config.toml
arch = "vit"
temperature = 0.1
adamw_weight_decay_other_params = 0
Rows from block 4 of a small self-supervised image encoder, named by matrix and row number. Rows with one number belong to one neuron. Each number is 128 + 32 x the weight over its row's rms, rounded and kept within 0 to 255. All counts start at 0. Numbers have three digits each.
After each neuron's rows are labels from the 100 images, of 14976, where the neuron reaches its highest value: "responds to" is what is common among them. Only what is clearly more common there than usual is listed. The data: microscope photos of single blood and bone marrow cells.
# fc1: MLP up (model.blocks.4.mlp.fc1.weight, 1024x256), inputs 0-85
# fc2: MLP down (model.blocks.4.mlp.fc2.weight, 256x1024, transposed), outputs 0-85

fc1.280:146157122069134072163073123117121130126091081088111094113113090135182168202110134046103175144091102114106085104168118109142133131172080150156143163177154092116150119111089159125136072045104081081123221152167175152131116164106164136182173123165077082164100082
fc2.280:140133062201169163087121204139097170176118111150119098141119110103166128152145169092078087068112080147151153116113124137101163164095062158137109169111072104139147143142177164149105134142148095118082136122170093088123108121141138120133171137099160152135141142
responds to: cell type: segmented neutrophil

fc1.69:119085107144165122147188171086188132106089084087183130094132116125124137081161172086121153120117108082103116117137136168168138084087129171103103198100099099107121099142145069157155149122117149166078113134137097228096137122140101152121086174122139122114129091
fc2.69:130157129087104134139111095090096081074135114131126159118161167172089134123126146119136130092117136116127129149156121118102143194111118119184134138077101172185115145161118099145157153085149161093110138125167168105097131175145096202124113154131132151149116177
responds to: cell type: lymphocyte

fc1.550:125185126087134162094139135096167123110127130146124180116158107109144060098122171122116162095136150076140071157127128126114126090152128127103153084121106156127112127126134107153144157150117158112157102117126119144199125113083113223122151106084085127109119188
fc2.550:156123073163105081103164116127141092140131118142136157138128142076144185112104093122156068146060136067056173119072163114141077114140099142162079144115199108137125132114108160165113155070139148093148142185199102148138152099140132148156104116111165166155131118
responds to: cell type: promyelocyte

fc1.279:120109175129149102138128168089172111160089116140108153141143126136144150156145162135138136074109140167161140238126081112172125141135128086172159152132119132060110111167182129150197143179140169155140138119113097141127145110118136213172192111049093153121070065
fc2.279:173127121077112123129106071112104130069179132128161138098142125103119157161118142094163125155078091158093113143094107132175098086080115130103106113076112081146065161108184102087156103137170100127173132158128133108161144120124103082125096166101118121091152164
responds to: smear: peripheral blood; cell type: segmented neutrophil

fc1.516:106127123124102131179159101140081140068136115140168164157124125190122132136133158105159129103113172167128126188175102162159099128121129170041088150147150157174150114100144055133155080146098143158142074067197087103098090101133187203127149108163126138128110134
fc2.516:143095151131104101112096069212177129112190119158138135133107090154102088181145095110148146159073091105154116158127100136179116142148089122115123090130122075114056116180147158137112095130159061101136097090059142119120080168139114155135101119144069086139112171
responds to: cell type: artefact

fc1.737:162133145104128165099096103181125124146135102144133119132136111095122070114072146115154079164117085112124146125066106092135171167154136140126092197134136086133156104174184103137111118098167172103109113185179117143167075088168126108138060140067172107110201140
fc2.737:166149100093119120110054144191135185159093122139121057115198143108109098127078081121126144138103186113128085182177164135153112141129134099103144160139120152118153104115042109150127163139099140145099188114094139130134168162091133101096102131155145141128112090
responds to: cell type: erythroblast; smear: peripheral blood

fc1.633:099136099119159100094146074145119085116136168150183172107178125144049120139118091087139073116175117139113106077175142082139096094125070133134123155125218116153114117115112114134120120158101120158123133165080084113060061145185088153087127154123141132101094171
fc2.633:055095107147120086095108182130101102084105090067125162084162108149088104119153109150153108111106119100127083079155111136176083140112116160120161121062123110106136215144150133143157115228072110143125071141182128105145097127056107134090130156067122152106075166
responds to: cell type: blast

fc1.690:104131119133065149081099183132101195151121139147125097107177138135144164130075100099144110151129132111110149190155112095154156108162112152070115149183173098153113106084124162146137159119154114103115196123106071099133131087198109132105185119123146123160121113
fc2.690:128113106116191210104137074112148089116106096153086139108123169174102058141113151124146113104104101092119160087096176099089087148122127166163121161134140132095107123144145089171091163129169104139095068112143090131062157119095183166100082145182135150140120086
responds to: cell type: promyelocyte

fc1.256:087128208189105116134132143161081126118142184147109120106166088123160140130128104126164152115099177167100127157111116145160150199123131112111141118151201133140121132115052121076080116148075132120134148103119154072176106127145067123086118139093120118127104101
fc2.256:144130095090095168192150143114111120054133156125110139154102157189115096116083098166116173163166135114185126119104097129096104083170103138104145104105183125129169127167141135133132116131172149073086141094174121084078151109072160104114086154136106137168136169
responds to: cell type: artefact

fc1.679:102116081128110051073089167112195061105137120133103123143093054199171172177154119085102159110111137152157197102082102152119135080133104114106134147111108104125162132118105197085129132071113125143171198165171106158132076060097136157099131110069141095172126082
fc2.679:140186096156178168187130104109071150133074172124163166078110165134158110184114152095151097115158125176141131132115145141130143180105115171144120159158126127102157127141158070180091202118181125093119104054101114142140100151126108136108147129126218127120152135
responds to: cell type: erythroblast

fc1.304:149135138097177036127084161163144075117104126132156091068139086120142111152170130158104160154137183229103123163044167196121127174128102125119130145102140119167172129100106144140161126061105127086131091126148129168136153150108119155104158139126164158160140081
fc2.304:171141069093100166127135156114103127072143124153089200103150149096141095208127155105181100104158117130189124159125138138129144157102161117155078142124150160118138079130134077170111161127127124118147134101161166121132139102118150096066173117122102059140188163
responds to: smear: peripheral blood

fc1.677:075143064101158142035120151110194119204185101106172150103140097122173140130109113109159117105159128165170182173088137108137133120114161135109093180087161168175070161132078154102105089154185117120114143211093129138134133136153102082075159156143151136156152142
fc2.677:128092152108150131151159106159141131111111164141083125129110138162188090152182169134137063114102063226064084141155143110154124102092100141187100107133149169134115146158156087138120180152131111072119126179119185127144154121076165151107099128070104141099107162
responds to: cell type: lymphocyte

fc1.113:136135161105105151138096100156142179148130169093105090118175148103104143149128186132099110127098085097119133127173178149103119171146159151118146125108128130138196185115148174127120110139139058068110121204051123130141074119095066144101156127141055090054135112
fc2.113:175106127052129099102147169136087172102180164141181147069102120136118140099113161118076113127165193096152198088129190123123107108207095112096155090122112106129060160098148132161139097192094112111097128109212119128096189111111124151134091130146147125064139100
responds to: cell type: artefact

fc1.452:201102182146138093084110133118129119184084131087158139105100132139165111182070127174102123154119178149146156134141121132119096175141103140143129105116073146142145093095102129108102132082166120040126089148106102100168064122083177097089129124184132146076156103
fc2.452:129135118115153129197137126169153139156094133091038111103134166148145107118132128137145148127125153229083128107126108139188065060148085116073106071094136125131167133118167114132083148117109116152106116129140133143129148144090138100180058114122143056131146139
responds to: cell type: artefact

fc1.639:079074048209111113133143165094128099146156151093146059105141078128050131160161095125071144170146090086182131070114148077179104069110097115105145156139197122132121150095115144118190170152125127046149110154125118120106158121136146108119080130189073162120148112
fc2.639:130150091127122132193134098187125116089128116089108115092148125192109108159183063110126176150095108137075098134117127127177110182071212102079144108106111130119141094168147103141120117129105142174141117083127091133126125100091096082146149099092135173144134148
responds to: cell type: promyelocyte

fc1.743:129113190170194132138087151141083154119114134107105102149121148168143151121111190139168119125109117090172089116147137194184075083169096070110190125124179159109117099075106096096121102147098174115154140174186080131113115098117095104103128175055098132117093148
fc2.743:181083103136083103119085144147176061097151119105171185172119136138144106146103082129100156113130173153094109144120101088101137140160149173116088082129094112100203126150110124136112122166173114069106138121087156143089159150115116133168117107125140129093109125
responds to: cell type: artefact

fc1.432:149166142123162068080141150096082054135133177147198172140154123103112055124088183140168127077171180138112115158125128131099092133108111120161119086094152112118115109158081111136095194146131108153095142039112181136107099123120083191214114176154104151046088097
fc2.432:133105132073116121145097152104110087084128178169135068141172178084175180113153160143166141125125162153135097161156224152134127154148153094145128076142165093126167087090111091160164223164125138133054122125124113102105129151039081088126153199054122151111193161
responds to: cell type: myeloblast; cell type: blast

fc1.726:126092091114153139154143098079148106133082128147081104149074169116132166124185078094118140158130120098135147165115099141118142070091148149107174162110126112125155093140142146112111097083116116114125136098165121104125128133116157133170132174192149151138123085
fc2.726:135158098214153096152130161104102115066147122090126186137136109102151127146155135119131152155106119168103126103084132152147141199152111122125113135146121055125132175147154106102135188107115172180150148123143149101113174141082133092132125077116078152103119075
responds to: cell type: promyelocyte

fc1.339:134080116119113183159136137136173146168069138099137147105134167113147096113070144137152139151127130114147178126062126170147115117120143077127112121132112119098098123153189107121095163088103082079135124192140183160122119101080173157156099212184065137166116124
fc2.339:167183157125103115132122112137136191153110134137107081142170113179137060112124084217171135135138149140203134160112173132114143141117122164111114108114102140143078098131145113102172130112097092104164155129130109104238115123108105118198163086130164121110100113
responds to: cell type: artefact

fc1.448:149071154131091196136151118063145099095129096113103131105139113168115165063101192056157128140100086104129135132177125110188136142103133085122067112139152161172115135158177084172118149152085168101095115142090093145069119160167099160112106134173150116091110144
fc2.448:120138147154168165163129077069086152173119156121102169127119198079114124083112199072115125154106112151102125095081133158123131128084076077139138138111134102136133119142077134170087088152128103134183117110170181152145143143132114155163136149069135122177154158
responds to: cell type: lymphocyte

fc1.124:117188113120149190139099144153145128112101203160125119134109145167060126129161148106162148134090131104146146104157137106126161125165136102153138152131120161097020138111153141164128110123119172132168135107080189179165109184146187225115095169152126130116096148
fc2.124:174103121166156107104130078082121112130106119174135160177111108125096123134103092143107136106147149144072207172118132162180094095181171136095167126169137102064161141130110083112158110091148120071126124065153065107099190091150177106125159122127187173134129076
responds to: cell type: promyelocyte

fc1.608:097080158180175081140164136147114151113140145094107175134133168090134049148124150117136100166163142147089112106121097092151066125147085150099118069138191126131112138098144119150161091140078104132076182097171060114141088149124149085098152164105166102144134099
fc2.608:120099110125172142138113138043154136144137106141157174100111124115179114137181093089091106099158143182138155147112144169086112149112155113160139143114141125083154124153156102150141149113119165099130078161099134126122123082131164171124152099063113145133124130
responds to: cell type: erythroblast

fc1.257:141106170058068108110121114148149121136150150116107125121169109119104122116112113118134172121132101155104077137095188093109095139135130200137123082116157104186109170130173086118107122154133098165139191137144136162183117129102074112124155112140129119151148098
fc2.257:115175085184093118162146148128068111128156131086082139126098158123170110135185130133113163095186153215122133097151110137145167118131121082143191148126106132108139129111146165142079177165173060119123115137124132198177127144114064126129145067126183084151110164
responds to: cell type: segmented neutrophil

fc1.519:133180203045123173105136122144162162111160102066121097154157129177120086118151161099084123186121160110078187165129109090139153100131175126131081096155105126107118192113123124144063107100140100137174119114127175133149137140094150123158083046168136149151170170
fc2.519:159124058133134133110116108099157163124134096146098108146124105070153129119133146069149135152116087054184162111151099154095132159168124171112126133090089093080150085204093121089150137096165079120116104129167140160123123120152099163103168156162136125147144167
responds to: cell type: eosinophil

fc1.544:160131095142156125140086202072109213161145087125181127089124057217108147114142124138109165104063152154150128154177147115119157109115148158084106153158152091152197158088103183128122106073126078192113150151072096115102112174091198131128097073076146085170140134
fc2.544:127116169110132132094123145107142080081119143175084076142149141127150101171175140101147121155100120056106154132152130109118052154138145168167172196111120157092048109105101132103131128130169150100186113065126077102128119140218121093148157115146135137119140095
responds to: cell type: promyelocyte

fc1.221:129142164106100150144136112114047136168132167127125154093125082202099083102132142149141123077134075089103153093089058101119102085128053112093153192125141176136150088143144149087129118123085143124113089123114156166128147126087074107097123149128132113139175090
fc2.221:167086136159199117127177107152142066084136191118163195160082085110074120118131105108166065136123130133152117127159105079147157157150172138130148105208149106114078104093135124149165126178157132109126150147172148143154167196134146166117119131175133048126121132
responds to: cell type: erythroblast

fc1.458:123178148118104105153118155155141123157074122123146105106141138097100092123092123090148155157101080057119112130117137137220143155148101159082098094121164100143146140123108107136123113106131097152134130103196169111119116108162145203181132108148162155154111151
fc2.458:123086189157139159058154084154158190162115127138175113154152102111086100087153174135113087176162182184119093107155117095143145133095122109156154245140039085137105137096085135146163102146137101161180160130076139145124175126096159088162165139127077136100122133
responds to: cell type: promyelocyte

fc1.604:180158154127110100107122168125082124137092075113078111169117149155186093134144095147119088135092122099097090137115061128084088138133117116155137092162158179119109149152148094183130126112165155125141073087145100137091142169077235117100072118157115071178154121
fc2.604:081149117139114105141075128179163145082157107167123133099119125165138161141082124141154113088152069100102075107175165114153168095120138136092113151139114119088146146054105155105140103175060109069161118094174186057158160132131111105072148149147173176127116134
responds to: cell type: eosinophil; smear: peripheral blood

fc1.175:136173111132095093113153146137140123127120131148115083173120110205197133105188124099110118086126128099164129137074098116144102137167156051137122092133118079101098171143194096164096121154141113111100140042136177171080116096099132114095166089147089088182097146
fc2.175:146075133150147128126129157093113132172120191130103191148127105064143117163114177134085125131134109086165178158136137150191088161115137192153113164113134184071100126144109050160136163112098106090168103160138136080096141071114144157119092159132162131074104168
responds to: cell type: blast

fc1.287:099157137116108131142161133134110111114128045143183124132139156154056105172111159162104132135138135100119107139151157127089124155119149105100125145143092152081091083135223117175098140138107093121066102139145157117089104160189087142173079158132130083156159120
fc2.287:158053112125107179086093158103143107105090169130081111150134147164069104067112116123109124167143162137153127113152113091135109062136132085165181134062136181122120138117105161208129127077065142167120120141114156129183181129185098154081143169097121084072146165
responds to: cell type: blast