A small self-supervised image encoder, trained from scratch: norm rmsnorm, patch size [4, 4].
Rows from block 4 of a small self-supervised image encoder, named by matrix and row number. Rows with one number belong to one neuron. Each number is 500 + 25 x the weight over its row's rms, rounded and kept within 0 to 999. All counts start at 0. Numbers have three digits each.
After each neuron's rows are labels from the 100 images, of 14976, where the neuron reaches its highest value: "strongest on" is what is common among them; "peak at" is the part of the image that holds the peak. Only what is clearly more common there than usual is listed. The data: microscope photos of single blood and bone marrow cells. In brackets: how many of the 100, against the usual share in percent.
# fc1: MLP up (model.blocks.4.mlp.fc1.weight, 1024x256), inputs 0-85
# fc2: MLP down (model.blocks.4.mlp.fc2.weight, 256x1024, transposed), outputs 0-85

fc1.104:533479518507480474445512477459496490480521501528503470527515484527496506509530492483469500546512496531485474503496518491507476505511505488480525533536542500516476468540445492464497481506500498487461508466496496486493473545524541515523502478524469531497514491
fc2.104:487498495551491493525464535503534500531507501547536539488485473525504468483485527523515499491486474510532528497523488479478553480469503509544482504475510527464531526499519503486463526532486527451487515457579504503475513500487498476479501464460525493472526571
strongest on: cell type: segmented neutrophil (43 vs 20)
peak at: top centre (27 vs 9.4)

fc1.229:488503480505504511512539509480508562520539453482495506516529512503473457548496495469528530543523489427489539518487544499523498494505482533490522509516530520521473499486503489456495499489484473453486465486540496495517464496521496518522455493475569482450496504
fc2.229:478509468541478471478488518488505514483516489496478473501503497500525503481524531492481501515486525536462492496495508526464508545436506455518483535459473504549534518530508521480522505504483487516486490456516547496506484485524467447480516484493433505496481476
strongest on: smear: peripheral blood (50 vs 16.2)
peak at: centre (54 vs 6.2); middle right (33 vs 9.4)

fc1.724:496476505483555523477512470518442451485517510489488517474495499487502449491471548470504500526512484494498522476501488463519516492485504476467501501528464503497489531484464500497491507555487436480545474480461455534504561472504517495518490539470506481522513477
fc2.724:485500505484534516512487488478526512546519470509448518476499502449518514504438493477482449478445490496488495452519454450488501494530525493517544464493520513470520508535506487515496516424502454472534505487516523473490472536498502498484505486523497481501493509
strongest on: cell type: erythroblast (32 vs 14.3)
peak at: top left (42 vs 14.1)

fc1.723:507489480524501486513479525503492464498505490460495525498465495493533489468506473531511529502504464524530544549505500494547500535540517471488564503498505510518464521520430504467502450467480525530537494503509501502478531535482473498502482503539459486492526495
fc2.723:511509538527479508451556478513503503494480522537513494493517474479438527552476470517529498502463470514449515529481502509523458537489466508500454533530483474500471501509486534486462497517495501470481512504527506528509495496500539500500489470548529511490433488
strongest on: smear: peripheral blood (69 vs 16.2)
peak at: top right (56 vs 14.1)

fc1.546:525495461498459476511522541522512501491492478490534529490489521531486477495477478488521543471467511523506514476509500494478481483503555506474487478493468494497532497488513489450465530486478497476529503511474507524528510552481488499525483483499485499524517491
fc2.546:483543524499499531464507458485457515490543490501472420500501493468498539490485517470497523507491460501474503539538491492519525504489483457514516489471547487539498494536458555508483484513475461546470559485457483472501515486506462505520508473514513481478518501
strongest on: cell type: lymphocyte (40 vs 15.3)
peak at: top right (61 vs 14.1)

fc1.46:520487515511507484478494480519541551529536467534493515506480507530555512491480529488503479478487469514506497501477519489542539499512505512523492489489522515499504533519504460459493497477549522493534493497510502538501502519521505499479471490566501502488507512
fc2.46:494458500440543494464525532529531533438450507508527512515481502503525490512520473524468441490527495534497486507499484494500426545501499530499478487474449526491488507504523504493457487539507479516544528519497503517511506530502467503484516502450524526487478488
strongest on: cell type: segmented neutrophil (76 vs 20); smear: peripheral blood (69 vs 16.2)
peak at: top centre (30 vs 9.4); middle right (25 vs 9.4)

fc1.731:505507427517495458506508547536532504494523490503476524478500504505492510527494505478492511519519541477470502491514478490533508511514457496484522491483496534522512487498479515445481498511483486472493485493502473485553479539527524515448523515490533528490469515
fc2.731:454497503439534515504480485472521491493456492480460498494523498524441542501526510519477522485537477542492481498494469483453485463489504534503516543504536499490481490507492490499495520519506541491512520516513502481499530492476462440491475476504507469548561509
strongest on: cell type: blast (30 vs 6.1)
peak at: centre (68 vs 6.2)

fc1.272:502501497518508499577464501495513470523538531482536507546508491516510512457515496549477515503524497483510487521512505488529523497461522498499482497488504486491490448535516448498472517478482534531503542499576507508472491531520491506548496512480533490507494538
fc2.272:471458515486526461470534452536487509502472555526506507538490508505515473501528561506549494486468512487450478539538504490470454515481513460505521482499494501510524495548507488488466493561500501504508479472469501546501528486529456492515515530473463484474502504
strongest on: cell type: blast (26 vs 6.1)
peak at: bottom centre (29 vs 9.4)

fc1.758:543509511497512495448484518487517517504527471519522542519534459508512485520526485521471493508484510536518499553476529490506483471496482478490520479455488452494501496507483530518444527495504519526514537464499474473511491539526477537533483536501492463525497494
fc2.758:495520494464516465450493480478497497506496515498527487508504510542522519453459548465547552473486509433504496490516504453507514504447502519468506538496484546522463469509461469480457492447517489471512502486512521493507490494489515488516483506476523479491523512
strongest on: cell type: blast (27 vs 6.1)
peak at: top right (35 vs 14.1)

fc1.373:489518506551481529486506464465505528452542561518517506507515496511544549471509499528503495535491520505512504509501548531490478536501496505472472495527466463468478507467470481486503530492536502514460489512494502557479476543521469483515469473522476449484523531
fc2.373:503540483472497509540529534520502487531491457531486493511445487525509472488520506502488476492523457487462526488470493494494545501500477530502550502439535517471520533499594516498482472491491538527560534474510486485506506482507528520506489466473482547482507503
strongest on: cell type: erythroblast (38 vs 14.3)
peak at: bottom left (37 vs 14.1)

fc1.555:507472472517498536537514482509479525464516537499453491516448459504548476526503485473508493512514526538446484531503529542484487469484475492469529501540551536484505493505521508511482474492467484498506480492471499473545518490466495483445502487512498518505499523
fc2.555:502474479474495489469491516471453506523536539497489513483506525501491469513513500558481474473461496469470524465501506511507474491484514508520532516485471538481478494495512517467504501468528545514462500518481507510473513489528511505503436504511487511490480525
strongest on: cell type: erythroblast (43 vs 14.3)
peak at: bottom left (50 vs 14.1); bottom centre (36 vs 9.4)

fc1.612:470525521466508517505506512488490526478514460488507510513514503523481501539505502481498541514514512510507530516479488471504493497457493494457532498532524526453525483507482522495490483529476492504501498495537477495474517475528507511536509494491511473418528508
fc2.612:497502498520516507508513538533456485517532496491487541532495503527444466498510548507488494486495480490505461497509510455481487512477529495499498456545468532533508500490522496489558499487511469504476497517489486513508479480511467474502507503530484529497434485
strongest on: smear: peripheral blood (50 vs 16.2)
peak at: bottom left (48 vs 14.1)

fc1.230:461514460474482539464508498491468492467515446465525496467502485533493504479501481512481519498509526496494517483490503491481518499534517517469520477512509554519456458515490514473478544505547507470494504463525515527442579539489515490521484512504514539454538502
fc2.230:463494515504480501506487506507575521546484526519480523475523550490545507505538481482486488492476473470478541508468474512515503500465517509536461518508495483516529492496496491536541456483471497519486504533527508508477440459505525553495467508491521478483485463
strongest on: cell type: erythroblast (37 vs 14.3)
peak at: bottom centre (27 vs 9.4)

fc1.614:492508502487513477486502456495492474517467509478505509505540505534532464488478509493469515475534530521515530471494507453484542523538435480465513480513497493486535471541499494501512466468507479499479541494469467528484494450495519445508516476461523504519497511
fc2.614:493511541523454493524555513552510481485519504500476509492487501497480541504488462513533469510502468480535494530492517542508521466502544506526513507499505486490443506495482486548495473507517507495483510532490519519476489510516502518466542489520475520509508485
strongest on: cell type: segmented neutrophil (44 vs 20)
peak at: bottom left (38 vs 14.1)

fc1.367:494574502527510502497526522528473490497497501462494472469469504526513507529499539489489540494499527499484512518578510506454486444494507502513461504517469510524510490457508506482503512482522497465505527550479523503504504483496524477476463482494533475511567483
fc2.367:513477496473532549573486477523541518498481545501488566492475540517504555526515507503504469503465475479501524510515498489474521535475547494461478471515449515486490485449515452510487506505485506457483506483508517476514462462486504473522507501502512453496513512
strongest on: cell type: blast (25 vs 6.1)
peak at: top left (32 vs 14.1)

fc1.597:454505507500497508509525480501475460511509508511461484509535513486462504529486448518519534452482515503494488511496493515501495503512487498523493494502498491525505502506458556497575484493462471520498462449486463501463477490479518498536479471481477466507466508
fc2.597:500496532507534433531474460528518507462446468468517515465509489498508496503464510484524533477524484497470486480484479507552493500489511531490504515479497508475500520501509503513505509491481489489467492515523453544567506506477422496523450518500515512494490525
strongest on: smear: peripheral blood (88 vs 16.2); cell type: segmented neutrophil (44 vs 20)
peak at: top left (57 vs 14.1)

fc1.439:486513498536534492554495526480502520488498472474538526503489523517513474477535463502499511508541537482518525511470464524505516500494482501537501498546524475495506512511511493525490462509483518459474494511525492509493454504475463458473512471545478498531507549
fc2.439:518506477459461530499515481494529496482484496538442491519507487532513511536514519486489475480481484488530522473519524505485510534499541484496485485505471508503533477481507505487504495503502571508505492508511512492504532477523551477472524472463480514467525543
strongest on: smear: peripheral blood (85 vs 16.2); cell type: segmented neutrophil (45 vs 20)
peak at: bottom right (47 vs 14.1); middle right (29 vs 9.4)

fc1.158:530538520475496520509512517528520484509514466544490465454536513474508435496501460488483454525496532484482501536470443501501490494498499504498535527493509498535516493490501484497493490476516448445534494485520508557459497514451476478457472472488519527485531523
fc2.158:514485515470484491489514514506511504516486488423540489488446507503550475496506524527490508480484487489514497552535536462497454498530508501519483495499458571477499540508507518517505484531475509501483493492453446490565477484481512486514529503544532504519504538
strongest on: smear: peripheral blood (81 vs 16.2)
peak at: bottom right (37 vs 14.1)

fc1.128:523497507470492499548484539476533512495524480528490530537530493497526513530501438477519521538504473470484486484468553474539508492556503515495504508497495488564523479473486527486476475468448540467510504512528504490500509490476472489536513499538548448500466475
fc2.128:504503537491524506480487505479498524510492515512519502457488513456535460520524516535495475479524495550460513518492480471532498460490465505467522487486542493503517532544479486502500567520540520552473499514467495498490471527533501526482513517487478498509504496
strongest on: cell type: lymphocyte (44 vs 15.3)
peak at: centre (34 vs 6.2)

fc1.34:483519500499475503535483521517523503522493467516542495483493469490535519459506463467499498484526499550516487520474504550476473568483487459484488478514506503480501479522522506497441466537492475502519498537465527517520506495512447502488478535523485537479500523
fc2.34:530442489561477494513533476483481472502500475517435477529469500500469520568472501491532534517519467450514532522533473528522542462519508526496511524510484501489498475466496481503511489485526501506528528506473526504450477468492476474509506481515457501456469482
strongest on: smear: peripheral blood (82 vs 16.2); cell type: myeloblast (29 vs 1.9)
peak at: top right (56 vs 14.1)

fc1.734:497503503474460512494493468545497508569487494480452487519508500541466546487497533499526516511508492489503482509561526548483562520539510464498524475548514482485500494529484507527511514482535486495485508543473503477487487505502514485502474520506493474495513461
fc2.734:508491506496512503488508512524542474478510508481510519546502468521487487529552520482509499483536507491513505486491508467531484498504540497509519508517478500492501524520488515496483492458486450531561499499459463490471493449495468541434496442465538525521542485
strongest on: cell type: erythroblast (32 vs 14.3)
peak at: centre (40 vs 6.2)

fc1.200:537478485526501493500471468495476521459520502448483555526497486510490470520452512497518455471486513535466491508506479518530453480521487529538502518496503530468542448472442511541473496499478473486507481484506456488482498520477522515463490548503523476491522532
fc2.200:512458498522536474561528517514542489486478467507530501523487484496534501507495464514494525499525531481471483487469506502525486521483428495487479544524491501470500487515514513503481511484470530479455549508476462521478511446484528520560514533468502545481492466
strongest on: cell type: lymphocyte (36 vs 15.3)
peak at: middle left (32 vs 9.4); top left (32 vs 14.1)

fc1.480:442486483475464541504455498498542483491455519509509516526507546500495472512484500465485517529504524530542485422518504457558509526487523503462483471508500503494494479494504484511482478522485557519497514527517512516500485450499502476490489526488474501473490525
fc2.480:516560495479477465518522516533515496483517531468513504492495523481514476506509492526496488508499521503507512521464516492543485475507484504482503508478518524548520497477494528461543475490493435485517485502527457485483557473538518481521516492510521495516521491
strongest on: cell type: segmented neutrophil (65 vs 20); smear: peripheral blood (38 vs 16.2)
peak at: top centre (29 vs 9.4)

fc1.715:483476509496522498512481502568518542489530476483479497490526499532499492502506550489479464486508524478515550512517496506465470494542484486484490506482489495465501476529482443515542477514508486522405479498486515470504514512520485516493487476498497460491506503
fc2.715:497545527519463532470465536461507463497513477522525504520526501487492520491481452470503516510483503522483508507502482510501469497518486513498481505530507490471496509498497488514506503465481541508527489516516506501462493480471513506501531470487514466454525517
strongest on: cell type: blast (29 vs 6.1)
peak at: centre (32 vs 6.2)

fc1.634:455527505515455494439504524520507546491495468523517480463485482497456450507512561482509536490473488519474572489523490498530477504478473518509482465455516510467508524482477528494495498502492430476505474506495511517482467511495453490483517539484497515525522495
fc2.634:520487494527497522486503541503514501481482487472474492525476487514539536503549491510511487521479492483517463574529560490499502533510516532506503497506500467492484513488473512534501537530480526491462509513483508535500475499543538497504510517521491488517507472
strongest on: cell type: lymphocyte (35 vs 15.3)
peak at: top centre (35 vs 9.4); top left (33 vs 14.1)